Rows from block 5, named by matrix and row number. Rows with one number belong to one attention dimension. Each number is 128 + 24 x the weight over its row's rms, rounded and kept within 0 to 255. All counts start at 0. Numbers have three digits each. After the name is the row's rms in percent of the matrix's.
# v: attention query, key and value (stacked) (model.blocks.5.attn.qkv.weight, 768x256, the v third), inputs 192-255
# proj: attention output (model.blocks.5.attn.proj.weight, 256x256, transposed), outputs 192-255
v.12 102:119114135151122113149086074131129134143088106147098124124127132085109152194159125102132111150105110130112122156113095166118122071134136063132096184103128133127160113157132136127145101119130111
proj.12 102:148112151112130080124154115077125133182134078133101118099125161163106144117120142136133160127129194141107111128129114155152084149123098148116163148144101139118122101090111134122101148108117133
v.13 110:172124115178178135134127100129118115129128140147113108177122112134111115123097100130109094142139130073127164101106131091129142122081152117145113117104139115163151107147137140138148108115111173
proj.13 112:124138136133113140125132137116128116103115162138126160123160098132147115096111133137148112144143110131111124140133177158111101098112159125128126159122139119146172083123084081078135153114127166
v.14 100:084147131123142155105128122134166103123106156130146149142146150107169098137098132097103131070078112139128104106112196141103137151110109166118147141176122116117127139133126106107121143105153134
proj.14 107:115190143155126116094087116136175157149120129108119180157119144105115169175102155150101141135127122167079110130103136105135136133166103092140114159102101145136166132110113119126129133121130138
v.15 096:111143171143152128131148106092120126119156134138099171121150123084146079096140150120134151184158134099111148162128121127091117107141138148149128098132159110096141107157103117136131113134102154
proj.15 090:139155077119124123128131120105129087125128163109102114064126079158116164110084129099114124099141142098135164160135081153176110131151162100147131128090144118115150115118113153132143088108138126
v.16 108:122133159143144089070175116172099117132094162133105161137162113138117096143128087130157158142168089139159066125130146123137147123152125085104166117139104127133167112132083139119148083174158102
proj.16 103:085140150120160138148100100113107080124150103078158116127149132137109188134130152142162089137106124108102109096101092128129099144147123158172173115148148142133130118120126112159133136112121077
v.17 109:119107156145142165137083054139128156167145090132164107148137111145120092176123135140120134098128126144108137105114135118131117144120129138140098119103116128132142138132112164082136133118149163
proj.17 103:119145134147135094177162157153080117122135140144118149142116103103109136095178143090181134144133133090153173116136103149118130107187126110140150145107144142114109144116111114110107128115141138
v.18 112:143110151126120098131122135136102118104114127109122126104105115142087141126075113130147124175123135162089117088098089135133119116133087123143162139154097131116101127136158147078147175092128175
proj.18 104:126122103166102125109121114142118075121095101148098161082095156172085121116115152131129098138119107142121134155117147116108143106134140109091135138097135119145105093153134138134077081055165089
v.19 099:095107139096147125148165113124085116127138139111109103127185128134123145126105082149137149088081186160111119116144099172140119176085143140110134112161104139140156134137134102134141138111149111
proj.19 098:131098105117182179162110084122122118121116135115109125132167136123165125138088133170120165142156167149168103122130127080088123109145139107153134161122153160179113123100125120110103151116136116
v.20 095:138140136133136170123120140158109118093170138119188135197170142146148129166071115116127157100053111132127143139102138147128141153148124125121150184134153168120132085111124145132132138103156109
proj.20 100:173068093079156130150121136140123106126150167143156203114125136119136110125111098108128099159148133129147120133130126132134119139149119169136124148131106145118106097172083135175130116105140150
v.21 102:100087134119106135117131121097157175120146138120088135151164123130141141118116125116112121146115122131169135119133099144111116097163101126158100144088189118115131128147147102153153121144156165
proj.21 101:126113107147103108131149107097096125141114048111121118175100143083099124141121143139088151117124117117140154165098130154156142140139186144130089122142097121105083115113099116145133122107115173
v.22 112:191135165123142146164178106129109132145153139142115107176139080116106121110118133137116098113081173126112151149120164121105121134131076108122147134140159118128178163128132157131106151123112146
proj.22 100:141118106133072112109125124085120094112130126168125119108129112127138138131090128095111080123129139134166123137095171122082154149112120151150121107137179111175114134161131143130129140124084102
v.23 104:173113135141079128123122117103133164147193128083156140074095109133119144154104162112146060156093116102113139154092141154123122149173132141135119164144100183150140127138126108141105173099114111
proj.23 104:129112120074126137118103105135133115131055193157115175130182139131120158143113117086136115136107150180144128140141121116145140157154108125119119194109137134123128136098148128143076121170104085
v.24 104:144129117130121121100118137159150152106099148122145131074158131074137113119118152098139141114109080128122134160120094137132113121114138114133080107114162110107140101123085126136083121110124127
proj.24 103:109111144134117080145150124120117130103157137148116133121125102129107155122136082087138131135110129157129069114161134125118125117155091099133128136119128113118137111157143109156137116171132115
v.25 108:130169126142114136144132170123134095112119146152169127145110138113102152143131099142146140146113128162141138141159142152118117126104123126139137127133130155191141117089141132135116107136124097
proj.25 102:157146156108142172057157110136114118129185161153124098118123133148132093130145143108106166116156131147168134144126106153133102104105100144125120113214110141101143132113104129107121165136177138
v.26 103:116152151092125122127134103132113115156107148112097106137130125167168157112123087125074158131130115155097160105160086112139134176134150108129150157142067133110110104153134123166191119125099155
proj.26 103:165089138134138131128065109171054085096145095081106134136168102136095124122135136137108142162129131112163099122132137090131153120172152173103091102115134128153106139166123131099136110107167109
v.27 104:125137147094145134112132151151130108121099119136167084111097147132163151138121126139133138157145147125151141152168171111155161106121125118121124053143173142136134113111128165074119124166127138
proj.27 097:108131162128133110105147134126134133160078070141156147112103113182101162150116137122121104150144128121085128104131101166110159148100121141120152090175129102135150143126080155080125123148133116
v.28 092:107110100138112167140142162165107154168112120098144095142125133154132130100117194162104123142114100112124119144081119125125164156140154134092143158138111103098119146159108141104117124149132156
proj.28 093:144161113099154114127115185132144127111139138173121147090089093096132137142125098099098100141127131161138140081131130132090157166126124133109143168148145103130130177126073094131120150107114137
v.29 099:103134126148091112153162158137142103106120073130181101124122102103118120153137121158108166113146131066110145166141109091088169133197111175116124144172130108132077140093132144150118137132145129
proj.29 101:168149146084121118084137105134161150156124153103116150145131089151188126071049102099124126186113164132144148127142097125187120130136146143153130138131113127154113148105125116094131155114140113
v.30 109:154094113096154120123150159133115098124154117130129088118140124116144109143126164145084135159131149153107117126143136130157149129146151116115131153146065169116103103082115135137107125105129144
proj.30 114:090117127140093144098141118120148134137096099112159130128125085095138160099127123078146149130154123130130128124109138124104076130150153125127114104141158128119141113140102127103112126148170147
v.31 102:174121141139137098105146127081106101148114104105126157117145109104171083114101123169093091161097118173152120130110149172119145128132147149154137124144135126134127100124088164141119152119106115
proj.31 100:117122107118108131118115161133123103095161119100150093131122139127168135142096088069153106160136083119123119119109145100164103111099107143153103148134130152089154104121103162148126129119145133
v.32 097:131114132123129153102123126141147122107047159148107113113116140168131120089121113130127118130106120109144104139131106113128090141107163135156108110149093112139127102130135104147132137148129093
proj.32 100:116151118133099145117141159125123104158120125150110072088166098121113125124119093139126152103117107113137129107158139116079162099179152137131134146101153090144070126179129148120139119158143114
v.33 100:131140088127114146107151156121111128151144171133144133119133185142127147116112101093162151125113112133103166118131136100084128124108157070122109135134153162126108125146129144104136141118163098
proj.33 095:135104104116114178184138142135124130138112098133138114140108113108128177137169112157095083154119092112125139158170126121114170142146124096103123089131113140151164137130131077134121103131117119
v.34 087:132105110142087122105130165098115102123111169193160164139098123048132115127113142147164092121144138138142144147119105098111106080141166158132103117094163107139139122141116114126126143142125104
proj.34 090:170129147149125131150192100138094099150112126106129139130124159119108111124156110117124140159149099096148163130141175113139147147141133124129128107111104109122092119181103114096131144134067136
v.35 102:109125141120105099158125134125126143142144172092121125119107121097136141134119159136110124095132123186127124114145131090144150169097168211139161084177130108111121131141134137144133157089126144
proj.35 097:106134116102135123129133148095140112091145169128105121088149127129087115074108145147151142108107162085065108101154134102155116128162087178148157180175134137088125153113127100152142150099111159
v.36 098:112172128087149126111159106135136112110087113094118163129140139080125109130069125159153114111122152116155144123140111135102185096140117152123122107118115102105114164113098124134120113125121112
proj.36 097:135146125139101170071154155112138089130118159103132134120131116182129162155092148150154134154118139130134160091120119168133131114133166156131103152139155131147158120093133127127094126141105168
v.37 098:130146154147134111128130123099135154147106165109117138148121174146117117167158142118144141162147131137135160129110118114112167106148137105151158127175129137149164106114189139100159182138143150
proj.37 096:115114132116150090135106127135154157118153126139081113152141119107132110117135137127158125121140130138135133114164144141159102131132090164149099146102134109136145140140163152096103121146118098
v.38 096:111162167139184145171152118155123132143130115126110099135079094085099124112121144140116119155153089131130117089157107113114103148126100112106123104108100120082120170092148126113166108144183122
proj.38 091:084134120148123127127119111105108113123135130184146139112138115112145089139136145097145185180199110152118071138179117127149123126121115113132079135101146087147079148155123127123174109105148173
v.39 097:104167114117146092115075157163128116143117112143151129129110130148142138166105094089126134131159117128108130117128125120140156120083117156130115122143094070096184095152158125139187158131155151
proj.39 092:092150115135140144124114157110115084116101110111105101199123134113129123107107100161123096136139106111113146145175136103126134123160130161134073112163111102115076129119109063148090150141134138
v.40 106:102109094144149137152121155144100132138141120128135089104177111155152134120141148129095117112131117123169102135127100157123123137102130140112122150116100136154121111089134113102146145133102109
proj.40 102:117119112119122130107129153111120172155135153139129136159101143117162152095097115158117120152161137165149147121116096109117154099119136142142168113108144165106093117146134143119145151130166118
v.41 094:121147142177133115161099136115082129076132099116128115139169106102119110097097176129147110139150143163149113113118116090126118156128099112128190092117149157117128171117165164112118137132185126
proj.41 099:130143167135082131081134137148175147153099142124123113122152123165114113155132091136117154173131133168142120118134137126160136151116117150134090082111128113156135128148135123119122150134136119
v.42 101:119141108143108108170126110123131165098148177144127118156117147162121179114134171152132185133109130125127150100123091121169125157067171102063112111127088123104148098161120109139145106119156154
proj.42 096:120102132120122135145128107091159085103087171086102129121156136107122138127092117134122128132104102138142101136125154142119122092138131117141183130128082106135121143136075112096094141097158120
v.43 102:089113146170148131124169137096152137081093135136117100154145109134149132089123107129094122129102101152116141133133075157107167086142145119154102106133137096145116134155128157118075165142170156
proj.43 094:108160080131109112172098135140107146128076160144116151129131081137136132116190166119098144139142133154112132116117130105155129099120116124162125136160118119125122104138126132152143091092108125
v.44 100:132069154120135171135139122119142113086118152081129137113124165121160124079141129105123103129161148157098156134155140169076111119134146096157112093115138099125122163113115139144134103168160181
proj.44 095:097108129142138114160086154116152149038121101154123134120062154108138143136151191153173144121132106101099111113109118070109120160164157090140137157146111160114113136116098111143140156098133138
v.45 104:137077126146142100113132140111130158141139086110135138117116109073137123114146133127197134161094146101122171090103154111147128105164117114126106102083127108130103095147157129127106087135098170
proj.45 098:160149106144168135127111120126167143124088146149140121143135134128121108132154067152107129095148152134145143094155127092117143159132142101124104112142138152159117175126077090128105116179104133
v.46 090:105077159113134110111078128150160148133120133085118120132151142132106176180100080117168134155129141160163099131138126152101078102135113076110122113106133103156122204169129113159119115122111132
proj.46 100:118132167093189137134098126115138119137084061112095134132119136160093123133158139137133126112123162121122127108113118113111153119110124131132149110143105121138125131110120170121127138132151157
v.47 097:138148083106171125179130082135155132123104142165101109142137175112138101120147110114139126161142150126103141144123115099150131109148136140177115170134114118097074148119120150105159106110116101
proj.47 100:145127135141146080160145143069145157112159141113138112128127099127122123139159150139139129128149109090147127152116133123132161150122137155117119145154146120114115144112105102138128150100128137
v.48 097:131150166153157135123136147144156110143124099121141092083126086132073147141130140168086092138119158184142111168128163177113119081140087147099127125109120124136141101179121106097133094097147130
proj.48 099:143073123131148146121146145102109134144126114097171159159163155157139096137115100149139114168118132119128153080097127119106086162113183115123109094106079133158096127106133140166118101176140117
v.49 098:137154121111136089125111134117152186130126154154163142147127134110141104159150089099142118102148108118110115133125139099151136095080100137186125121120135060125112122144141142138137130084128092
proj.49 093:110130127120122187099139132145169131158113108112102152149098106148097121140127115150119188109114154165143103146177130128150102125146126148103131147133136104143110101110142129089153091157133128
v.50 095:128110099094142121081140120159079129118121151143143145110131140194107107117125141045130130128153116140145144089204116144155161127113143151145141142148100116142145137125157093149113140114156123
proj.50 097:153139136143078149133056167141115121165094163116115110156094087127075127137172153161125081104117114141173163131145174117149097143127102124150136146119143121150124138128119109133144141120133120
v.51 095:083148112113162106118134080144135138154130138104121136148129103111127124113154112110140084117131110117148128120105116156157119069135107102111125153109166161146137124172126129087147153130110109
proj.51 103:153123153126125127118121199162131109135133168145134125144132162129113107116109100118134116108139171100142128103144108116121121160160139150159109070153167138122139146114135138141155167099115127
v.52 095:137128110101131113093129117116149159136130103125131147162102130161138118096121097166152167109165132120139131092166106150150128105143147164130146151160138142154179103132146162130175152115154159
proj.52 095:166113151133089118110154113125108146136109115130122104101133112183106119144128137139154139132082108124118159126108140113106153150116124128123153167146112148181160135132117137134112089103141118
v.53 097:112171117152123163121098111139120106103062111166147147114116121052128161099129155171146124123113093147116104130104162133163146090084144156152167138146136178165106145105104131130087090108154130
proj.53 097:147074132136126139102095156111137162112155119142122126146152147093129135148102158104142133132138094086136145133147133127135126081121125158136131151150123115084117092143128098137128079138140112
v.54 094:123054114130114150151123149099175128148121088121104133146136085104117162119113147124153146165108139111132121120175031113096109131122130110107149131111123125131128152097139147112070104128143094
proj.54 101:100142109171081110157156160154140169153129153151096150162150115171189103134129168131142098166116119127140126151133146138158134092131097134121158136145110147077108116160140092145158147174139183
v.55 099:086126147109119091157128141120168132122124151132165134089126123117119118111164101199078143090133135110134136150125118122112155139123102130152117112104130091123156118136149106125118103139132128
proj.55 094:151101125149146139145085151145122101155105137087092155156170165163117102177142122173099080149125104106091139119107131127130117094178109091152138154140119120104117138090103144088118106131131156
v.56 094:088166137146100137104111149116116124135143093131103177136159101127120109098140136150131136105129155139069183078132133147152140113132166154103182105109106161122128121140104129157140125131135120
proj.56 093:149099151156139122090146131136139099083140130155147104141158166071118119160114121124144112135132136123141108128105113144129131196133139188114081138144115149123126143067107112104083131141153117
v.57 088:089110143111133110125133085106149128120135122076153139161168104138150138111154122104141094139167126131122117132137132092144077117098119105094158082149119144124153180114157106110136100083088113
proj.57 094:132099110159134118100109169164134113082139166136148110107100115098087103114145151119091126113130131160166155156109092105136123138145124147133126163098070139124185140101108095131128161121129129
v.58 090:134143155113147138128163143115115137105103093109113121133175116136178142097106137090140101163150143115123121158144126146126161150150106145120119142136123134167134122121110087144122076168101120
proj.58 094:123125140129113073149110139154131132154125145176121117097151103155143090046085080092130122177134142140144098113146153143157106123091105118128142149149151172136119092136156132112163144124106129