Weights of a small multi-label image tagger.
Model: 8.53M parameters, 48-pixel images, arch vit, patch size [6, 6].
Training: soap at rate 0.0016, 20200 steps, batches of 256.
Data: trained on photos with spoken descriptions (Open Images, Localized Narratives), 25.4 epochs.
Rows from block 3, named by matrix and row number. Rows with one number belong to one neuron. Each number is 128 + 24 x the weight over its row's rms, rounded and kept within 0 to 255. All counts start at 0. Numbers have three digits each. After the name is the row's rms in percent of the matrix's.
# fc1: MLP up (model.blocks.3.mlp.fc1.weight, 1536x256), inputs 172-255
# fc2: MLP down (model.blocks.3.mlp.fc2.weight, 256x1536, transposed), outputs 172-255
fc1.1358 103:107138094126129109131155182093132131129138118167094105175166136126156092112092141149120153101173121135145120135090116128118149110154096151124117124119159125113104140118113146168105131147125121103149128099160101147115143151110121091175157139112090136145
fc2.1358 091:143131123105105109125100112091147114159184143137132099157109157136106131142158168164134123167061180187142122133110123097121151113128122146095083084121153137107137114140106096112151132128141115169098147171147091101149079136090141137093148128137145119152
fc1.1359 097:107141140160124100127122155148135138152165141145132124080143148077141104128096097157190139099113176151145152122120098105144123149146171100130134096157133113124177136142077102086157089154116085154143168128108146150125113150122107150136111084149121162098
fc2.1359 089:114121131123127136108127127109105125153150111118167112132112113151145106135103130106110138149114132132105146144110111150145094092137114102105127104169148110188180110154153143133069196152103151115104100138152111127132147149103140087107140103120137127150
fc1.1360 103:095113089111099114115152120115162159153104096131169118134116105158125092115104106126118112124127125127142147114122151141136130107129129093096101129116110148107106085135163113159109076128135156065105112135148116113189183158110141159145110130123125114129
fc2.1360 095:140102133126135131086111101159105096151146158125143119100115128086126138120141130090105101115147105171121100158108118163139133095115121139099138149097133143122158134122084131138139154163110136127150141137150136082109156142193109137116079093150148153106
fc1.1361 095:118110117145111152076125190157103141133120139096141091138164126138108139114137148151147184121122113136174143138124083123144148093160138127141134155087146152107101149152150136128118171169110151109161122155127098154136079126119191139105109174178145135102
fc2.1361 099:110104106149136175152095095168143167122147096100124150102110085136130123148108124110126125116138124130082144126151169146128099117135116129120117113118133112081177136126096141158114090110135100132135138125114124099133186121124120165114138099108111164168
fc1.1362 108:092077115125103120146098143153105144140135118133099126075161121139115141125128123186118131145153097076157135146118120138129170094134095122119083100173112155107109124146115114152082108123152123140078146148132131147094166097172085100168158125130149141123
fc2.1362 099:140158116159094100139148080109149085122142163144099125100093145169150115137171092114139157169149139140163132136131158137088079135132088119113110144105176105124074124117149134104143141182121136113137162174173161147137158134097108128145108146132136127156
fc1.1363 098:137141167171143168153139098121097134158092087138127137129194086158177158143118110112109143143125111120145162083133135115172157136122133147122134153175120124129144134150113145155123166133151152099105133138148148173136110135108132110103126149102094103128
fc2.1363 103:081138126100073121129131156100139126139148124155112142119087123074097162137113143155127172177094109117106121166106101142129168127131085131128092135084134163121116088096123112159137180130093126136161150124111119073146130130166133117083115141106138153164
fc1.1364 104:166119159134167106139107130100139118126135137108120167114068130134141102148112138124113102129150159089134177079150135187122124169098132104083116128132128098157103124123127157119137103092135139108170180142120136110153121119126181129144139137107116143125
fc2.1364 096:132121089121120138114178124129103139114115106137160106133138127129139147154071102157149157108148122180148109128104108124121146121128120099110127180169143147125142116117097108124137114177146095146080184090114154127161116105151134146123141118174096129145
fc1.1365 099:119115148102151116109115120118114109109111100132132107147118109101146159095142146081165113166093143104116127136151146165078153105111098153115119158107134143120158130138156181141123135123131167138136098119158133161140109094105112126120141140113110106122
fc2.1365 097:098163133135100139092083118123149104132105125130115148143155141111148133169144108131127082078127160147120141109132063110104113145125141104107120160117158113139126157169153129137143161135141126165116153120151154103107134148126129124107092133130136091116
fc1.1366 100:174144110095144095096116108134119133143161114115126147166108148140172156073121113128113146128154170097127127102125117126134128136114151157133118101110139156139137186132110073115140166126150156123113077137103109128124133087191116119083134117164133093130
fc2.1366 097:124141135143150115148140098094134118109176155132134152093113131155147120181200161106121103131122131119080135158135136130113138120120123162117154108088136115130132135151113184140160158138102113109166131120154128124124145139112141092162139143095150127120
fc1.1367 112:112130094160163125098169142142133126130113130155084083118118108144138143111092134166165116104121147102166080126112112132148067130128071066097111099126160120130148171180156096131139117111112118141161135112143159165097131132129163127134109120111130151126
fc2.1367 101:143125150085094120178082106144146109136098095089186180129156141145130172169093136130111117120104171137098109128129123141131150130131102157145104131148087144135150130071117159096079106151164136095123180117110136148140160142095105143137124133152151083126
fc1.1368 112:140097113144153160119139144124111118141155104136133155162151097152156138129128117102151117140180121137148108124109130139102112126087128121134128105136163121115091128110132154074123162129123176123143112164165170128128122106095140131162107141125132083133
fc2.1368 107:093100171116093076158141080151144169129146202122116113107092108129135135107113119127121101160121113133120089141119154145146141164129115154153144173122118153138103097124121087134137103138137123150105099119098140080188130112079111147141158118114161109151
fc1.1369 107:151084131113153139095125162130150119127129068106102148092134159094160171152138151155185125150155137133094152119137113080161142126121177135144174100096082124084120122165116147128107104077151141140146155123129111167132138100174146088136128125121123116127
fc2.1369 105:126150160145109132145119111111099112122152127135130115143120175128108131152134167107132158124120127147132114126130125163131135133081133172127173110124142124180121173115086115110121138177142174193096078149129070093104129122143070188134153115156165161137
fc1.1370 102:095135099137139165144145149164120189118132115080128059130174121093163126144114159152127153080106112146109125141124116109136153145124108121097174099168127109074144096144114126127119131134128133154131171121166137120087094153120104110130105130166124138122
fc2.1370 106:132094132122124129124119132104139077146149173136117141131121157157094113091173115142123102122136149105158170137135113098144155105124131115111140133128138145151134116125147117118132083110165144056126129112115166129135083111096105138123153119096096115050
fc1.1371 092:116123136158072121127111139121146114089102171152159111114097112126124154143121182116148094126116137087141126151108188087093176151155089074133122135088136140165105097127140112111123146142183132130149149144125153146117175108105124125144091134128158107134
fc2.1371 085:133087133136116173136150117119120129140123118078123097122151127137118156141099161150134153143121146147118139109154098145093089120075146126139107064139100114129157115119119187100126141108145175176117116124133152109150130146130131088152141121143121118120
fc1.1372 093:147131160144120099155064116117103089125163162120119131172146077149131145135145115132139118130141156092127101173136123135099075138110179154117135149105091160157127147113130140093101072123140100137103154138161114144169176188125104114124134139144152130076
fc2.1372 109:110130113093124130116197186134089139148114128105129123135144175097124117110131127117093104131138152127128121147132112148161106150125141147138101087129122129127139100119110098106133108125111145102162118132128146163125117104140139137163111133142081121144
fc1.1373 092:123116136154144198142113150153105095101108153154152128115150135114139116112083108160078126163098204119065099158115104129160108100140095104172124109133159091129169154140110126115123089173097163134159128101119145153125127134103136155127062149128106142142
fc2.1373 095:142147120109110089099144108139115093122147091098126172124142106149114097116175138132159161118122112105132141107086160104097114131127110150104117111129135165125094126141122136113120091129161127142150135134173090152175165111105147135144128084095121116118
fc1.1374 085:125145144169130120107101120149123115113088112115152113108111118147123163126105112141153158161138190145138130100156086148102146119164127081095095115120145114147165134134156158134115146129151140141126096096165123155091129094121150148163117131160118134102
fc2.1374 096:112112108106111181122176137125103153142142124097123175162152101144132096094153177110109106110135086091109178121135148156132126124100062163170163103108086203136096165144115114159137121101146108104115169113140123131166149114135133092115120120091115168113
fc1.1375 105:144112086131148168134121092131110133098105146147145133090083154107111182157151120099154079113162138162119157104149125126116173096135133133149108105117096156142128149154112136141117083104143125117128095101136119116134131140140149181146127120148120128127
fc2.1375 088:127166158108128058144119128136120111145123107123090121111151088148166109133154131143162151124150153104105124120104142105113102110168126121162145098119151099129113141101124118148144135148102178125138131123113116078146101153102091085149130113166118070170
fc1.1376 095:129144119104130147135158145112117145153143165144145110132118182105124108105136168117148123132135150087109102150159111120097183079133152118099102159081125170088140104140100157094167070100153107166133115155127176129125127155147127128100148116115124118139
fc2.1376 095:143152124143122090103132137070149122178138136135080135107108136170119114112118098110087117112176122092084164172130097115103077129094142112145139121096144120151127126144139139122171127118106132110136176107148108124125118174120094127115185152111106138176
fc1.1377 097:144134140138138083135162127132121166103155096124167108102095128112146112141114101143108112104128146152121127101157163093136087098134127132104117100125151109115107132134115127117177164159101172105099119156109089095137113151148120142149117128153159143108
fc2.1377 101:111147126112180122118148152138159106130139136183143166159146091124142142117163116163119132099161130143128142145133140109129121136112114157121125126122128107144149143143118114127121117135129109145134141080134140191120095112131145142156112139128097162166
fc1.1378 102:110145120131117114129119163099130137139165158109162117124104140133120123105109110167121124076166158095137149144130100124138104152109146168117104145122086097133115077130130147155150121138180176118137159107112120136125150154118160132133128124135122135153
fc2.1378 112:141137172122109150117123095098128135148182119159122111141070128106112161126102121100145128194124110148125153143109156134132150146134116101147120163137111096123077133149139127127138155115169133151077162168138092114126109118124154128111149181127141156095
fc1.1379 102:162135085132147136174135159155115099109159160113121088135139121113135118089151078097124156142162125139132119152158125156087102118116137126096110139163116167129126116099118088119133133122177165136101120127124099210161107124145144164111132109161151112132
fc2.1379 099:110137113128106126162147122128084098122111119160146127107110154106129132132150151133164126136155117093101164086091127111110157121153137130156175192133129114129136143166148135147133163155119132152139104113145133093138148122141112118122152090094107136153
fc1.1380 098:147143159097133111136137147138117142116145119129104109116151142147133083083180165138092157148121128123167092130162142134143144134133122103130140163172114091120089137159095148142167132115100106159146094079168153115151122143123128069157133079115128155143
fc2.1380 113:086151097153146128116120141109146096161173151113145125135097142130132143180121081131095161157143151125142126095165150135130138149101109120091109119103174108136105148116065115103147131121129147102164136098142110130104143125186155148138179139063134161144
fc1.1381 098:091180171117142126156117155111102107119120121099104175129132085128149099150156145114135114124136123070133090145119106111087095108161118142122143123129087163128123169141140140117134064146112128147184143145137147151124156127158153112077117089110110155100
fc2.1381 111:140126103110170139082135160169122126169135142124116111140119096108149094113116108148130132129130086153175149120119117178132182148097128084093155112153108162142154153097115120092181146120096140086070123154124154143116146136125157128175108142156118090117
fc1.1382 103:113166084176111105152085141160152138165125116132147143132158110106144142158147086124122151137120130117120168111125091163097151101127126111139146153125153118162095129087136121124129143136117129133160130127167069086114158142067140159145161107117149111115
fc2.1382 100:132130109091132105128133093123122159128107092128089118131142121165126170084094174129097129140160082118147107113131165107109147137079131126118145117105117113120121176151128180103159109111143161110138139165153094152122134119124141093125102097142155113104
fc1.1383 097:046115121141115128111136148138100164107126155129135173165118102130090151139126099156110144123146133152139080120115148094158115163106126135164125141069121097125133114162117142156110088123135143113131140122115129159117136159150134144117165150140124161120
fc2.1383 115:125143158118133127130165090174126119102126144137118147100153104106151106119128119150164143142130106143149107105127084115142119152152154158136078130143167099105136131126092136115130121126145157128094123145153149143056077167120188126159095139107147108128
fc1.1384 104:125154131122117174131129145123104109121106105168137129123125104130139167115122081124106165150132163128109116131107149121134163117120192130150134123130107154126141129177166127118115095115107118139133161160129145163137166148080120134123150140132113147162
fc2.1384 112:139120108095115104104168095114135178106129137137110160117162099119156140146144139114084113121069109115097120127146115185110106143121101133129131145144116151099182096181141114156136146145112099136114103157090118124118133148141095109132140154144130138128
fc1.1385 101:096161104134105150102118152146152070101102107140097122099087131171137132138101143162137121103150156156138087149117123069166149135108151124115168104140074132157138130143148148171159142154083127138104175157134106118101128133105152138133118136084154142116
fc2.1385 105:134136156086094139101146112105132161122119115153091138148173119138133136104142137121119133117122118112154139138091098146118097111133161056110093137093116117117175139108135116169136077120128090107133146120122095156152133082129094145106154103145135169121
fc1.1386 100:146132096079129116155125093115138090141118132128136097117082085125126109155079102130100166141137136118109146166134113141128126167159137127145169153118099139156116148134118107147147105117098185082152118131116155129110089143137118154077169083113158109121
fc2.1386 099:109089147156154097138128102122104115094127158113151167103124092117116134098156157152154126129107096150117144111119139138140181104122135128130110133176094129100156102112141135119153144126140056143130130141115134143120134094142104124120109116126142109178
fc1.1387 100:142152121099106129120103170157108120124106133127100113122130164123139182142076139131151167112115147139165097129163144107133141130114102132123103140113147120138105118126144118121120106123148160118123169099118104138113128128078087173127112136147111135066
fc2.1387 084:099113131152127085082148110123097128133157089075172114107107112177122115088161130068165144130131095124139164162135103143115144162111114147164136140154118162129116091155121115114153106130098114132148112117148147114094109127126110124117130086148156138144
fc1.1388 105:094097178091142166143119109100114168169125160052095109120104103136129128113124161117101118114204152141153134131176148143139136146146093163129130142122091095139136149131122136127154148123067125132130112173154129161166130153127151119139164140086137101108
fc2.1388 103:133111102150118132105100117139097098131159106144162138108157112123149127113127128133164184101091139137123136154127101143143126121155131083116133117130095179091089108139113123097151157115156148091151164122129136148119159053095069116102126196157104164127
fc1.1389 097:128121174133110109104138105120085134161140127076130094105153089164150127122139123110122124123106156103133170097128104088117122104198116151095123107115114128069173121119156173101154135158116136156132171140137143114119085115128143096163149106132183099127
fc2.1389 090:143080071119149136122106103133156160136130108187148177146145119127073142097113138146141119109128113096143164139115107123099138170125141155139146146116169140128138151133109079109133114110135105093071154133122154122161149154115104164082120148114121150104
fc1.1390 101:150111104127125120118129150177155137097110121140168104136102110108198100164159143115109150126138117143106132093161161128161177149124152120085106100121170147079091123087124155165121093147110139108107111125133184162128166134134133134123153126130150154079
fc2.1390 102:150133160139109136120079131106135113129141157101098107134151129110125086126140164121148109093149142109140144119164125128123095147109153112147097131081140149126188134154150155096075178140097109129137124093092104137107112133103142117165123083116127118112
fc1.1391 103:122174074068117152098124116152146131135139129098122147115122073136120096168117112166088157152123133149162103136130093148120100144142134135116105144141069147123115128170137097102145092148117169119130098125127126157118132113208164148135156117163133117118
fc2.1391 102:149154145144119132161105145113102097134123155120138092160142083165119136119166158128148144129117117130107156121143178097140106068114124148135094119155129128137115151119123128115146072141111125147106129146121125115100130171106117108106126113134078087114
fc1.1392 104:130106191123151128136108155142123101132088124140134125139098154149154098135106114126146114134101070125102107166098129106113071111151121153141128105097093171088140155156165081106066110115122135107110144115133161144125169143164151126080132095086175107090
fc2.1392 105:098156120096181101169176107166098140127120105108153120134123108134138145104116134139143131159131114100105132130132198117110127120112122111133095119118090093124127142147132144153144138155117176116130129144095136133118135131081187125129121135126085146115
fc1.1393 110:132152111124153140120095154134133151149113111127128094176177144106148153134132095107102168118131144128085176144148077148133127121131132144131150135124144140115072135132140137145132127147182155094158074176146121107147106125112171136133161108120112105123
fc2.1393 109:115113129139093095125115136141094123090132127108158118163151160146173135118090157147128077179144111098156153134102091106118134129131110159135121130094142138163123110113160116118152083137128129175063154142111157151121115147098098161112089158165134162123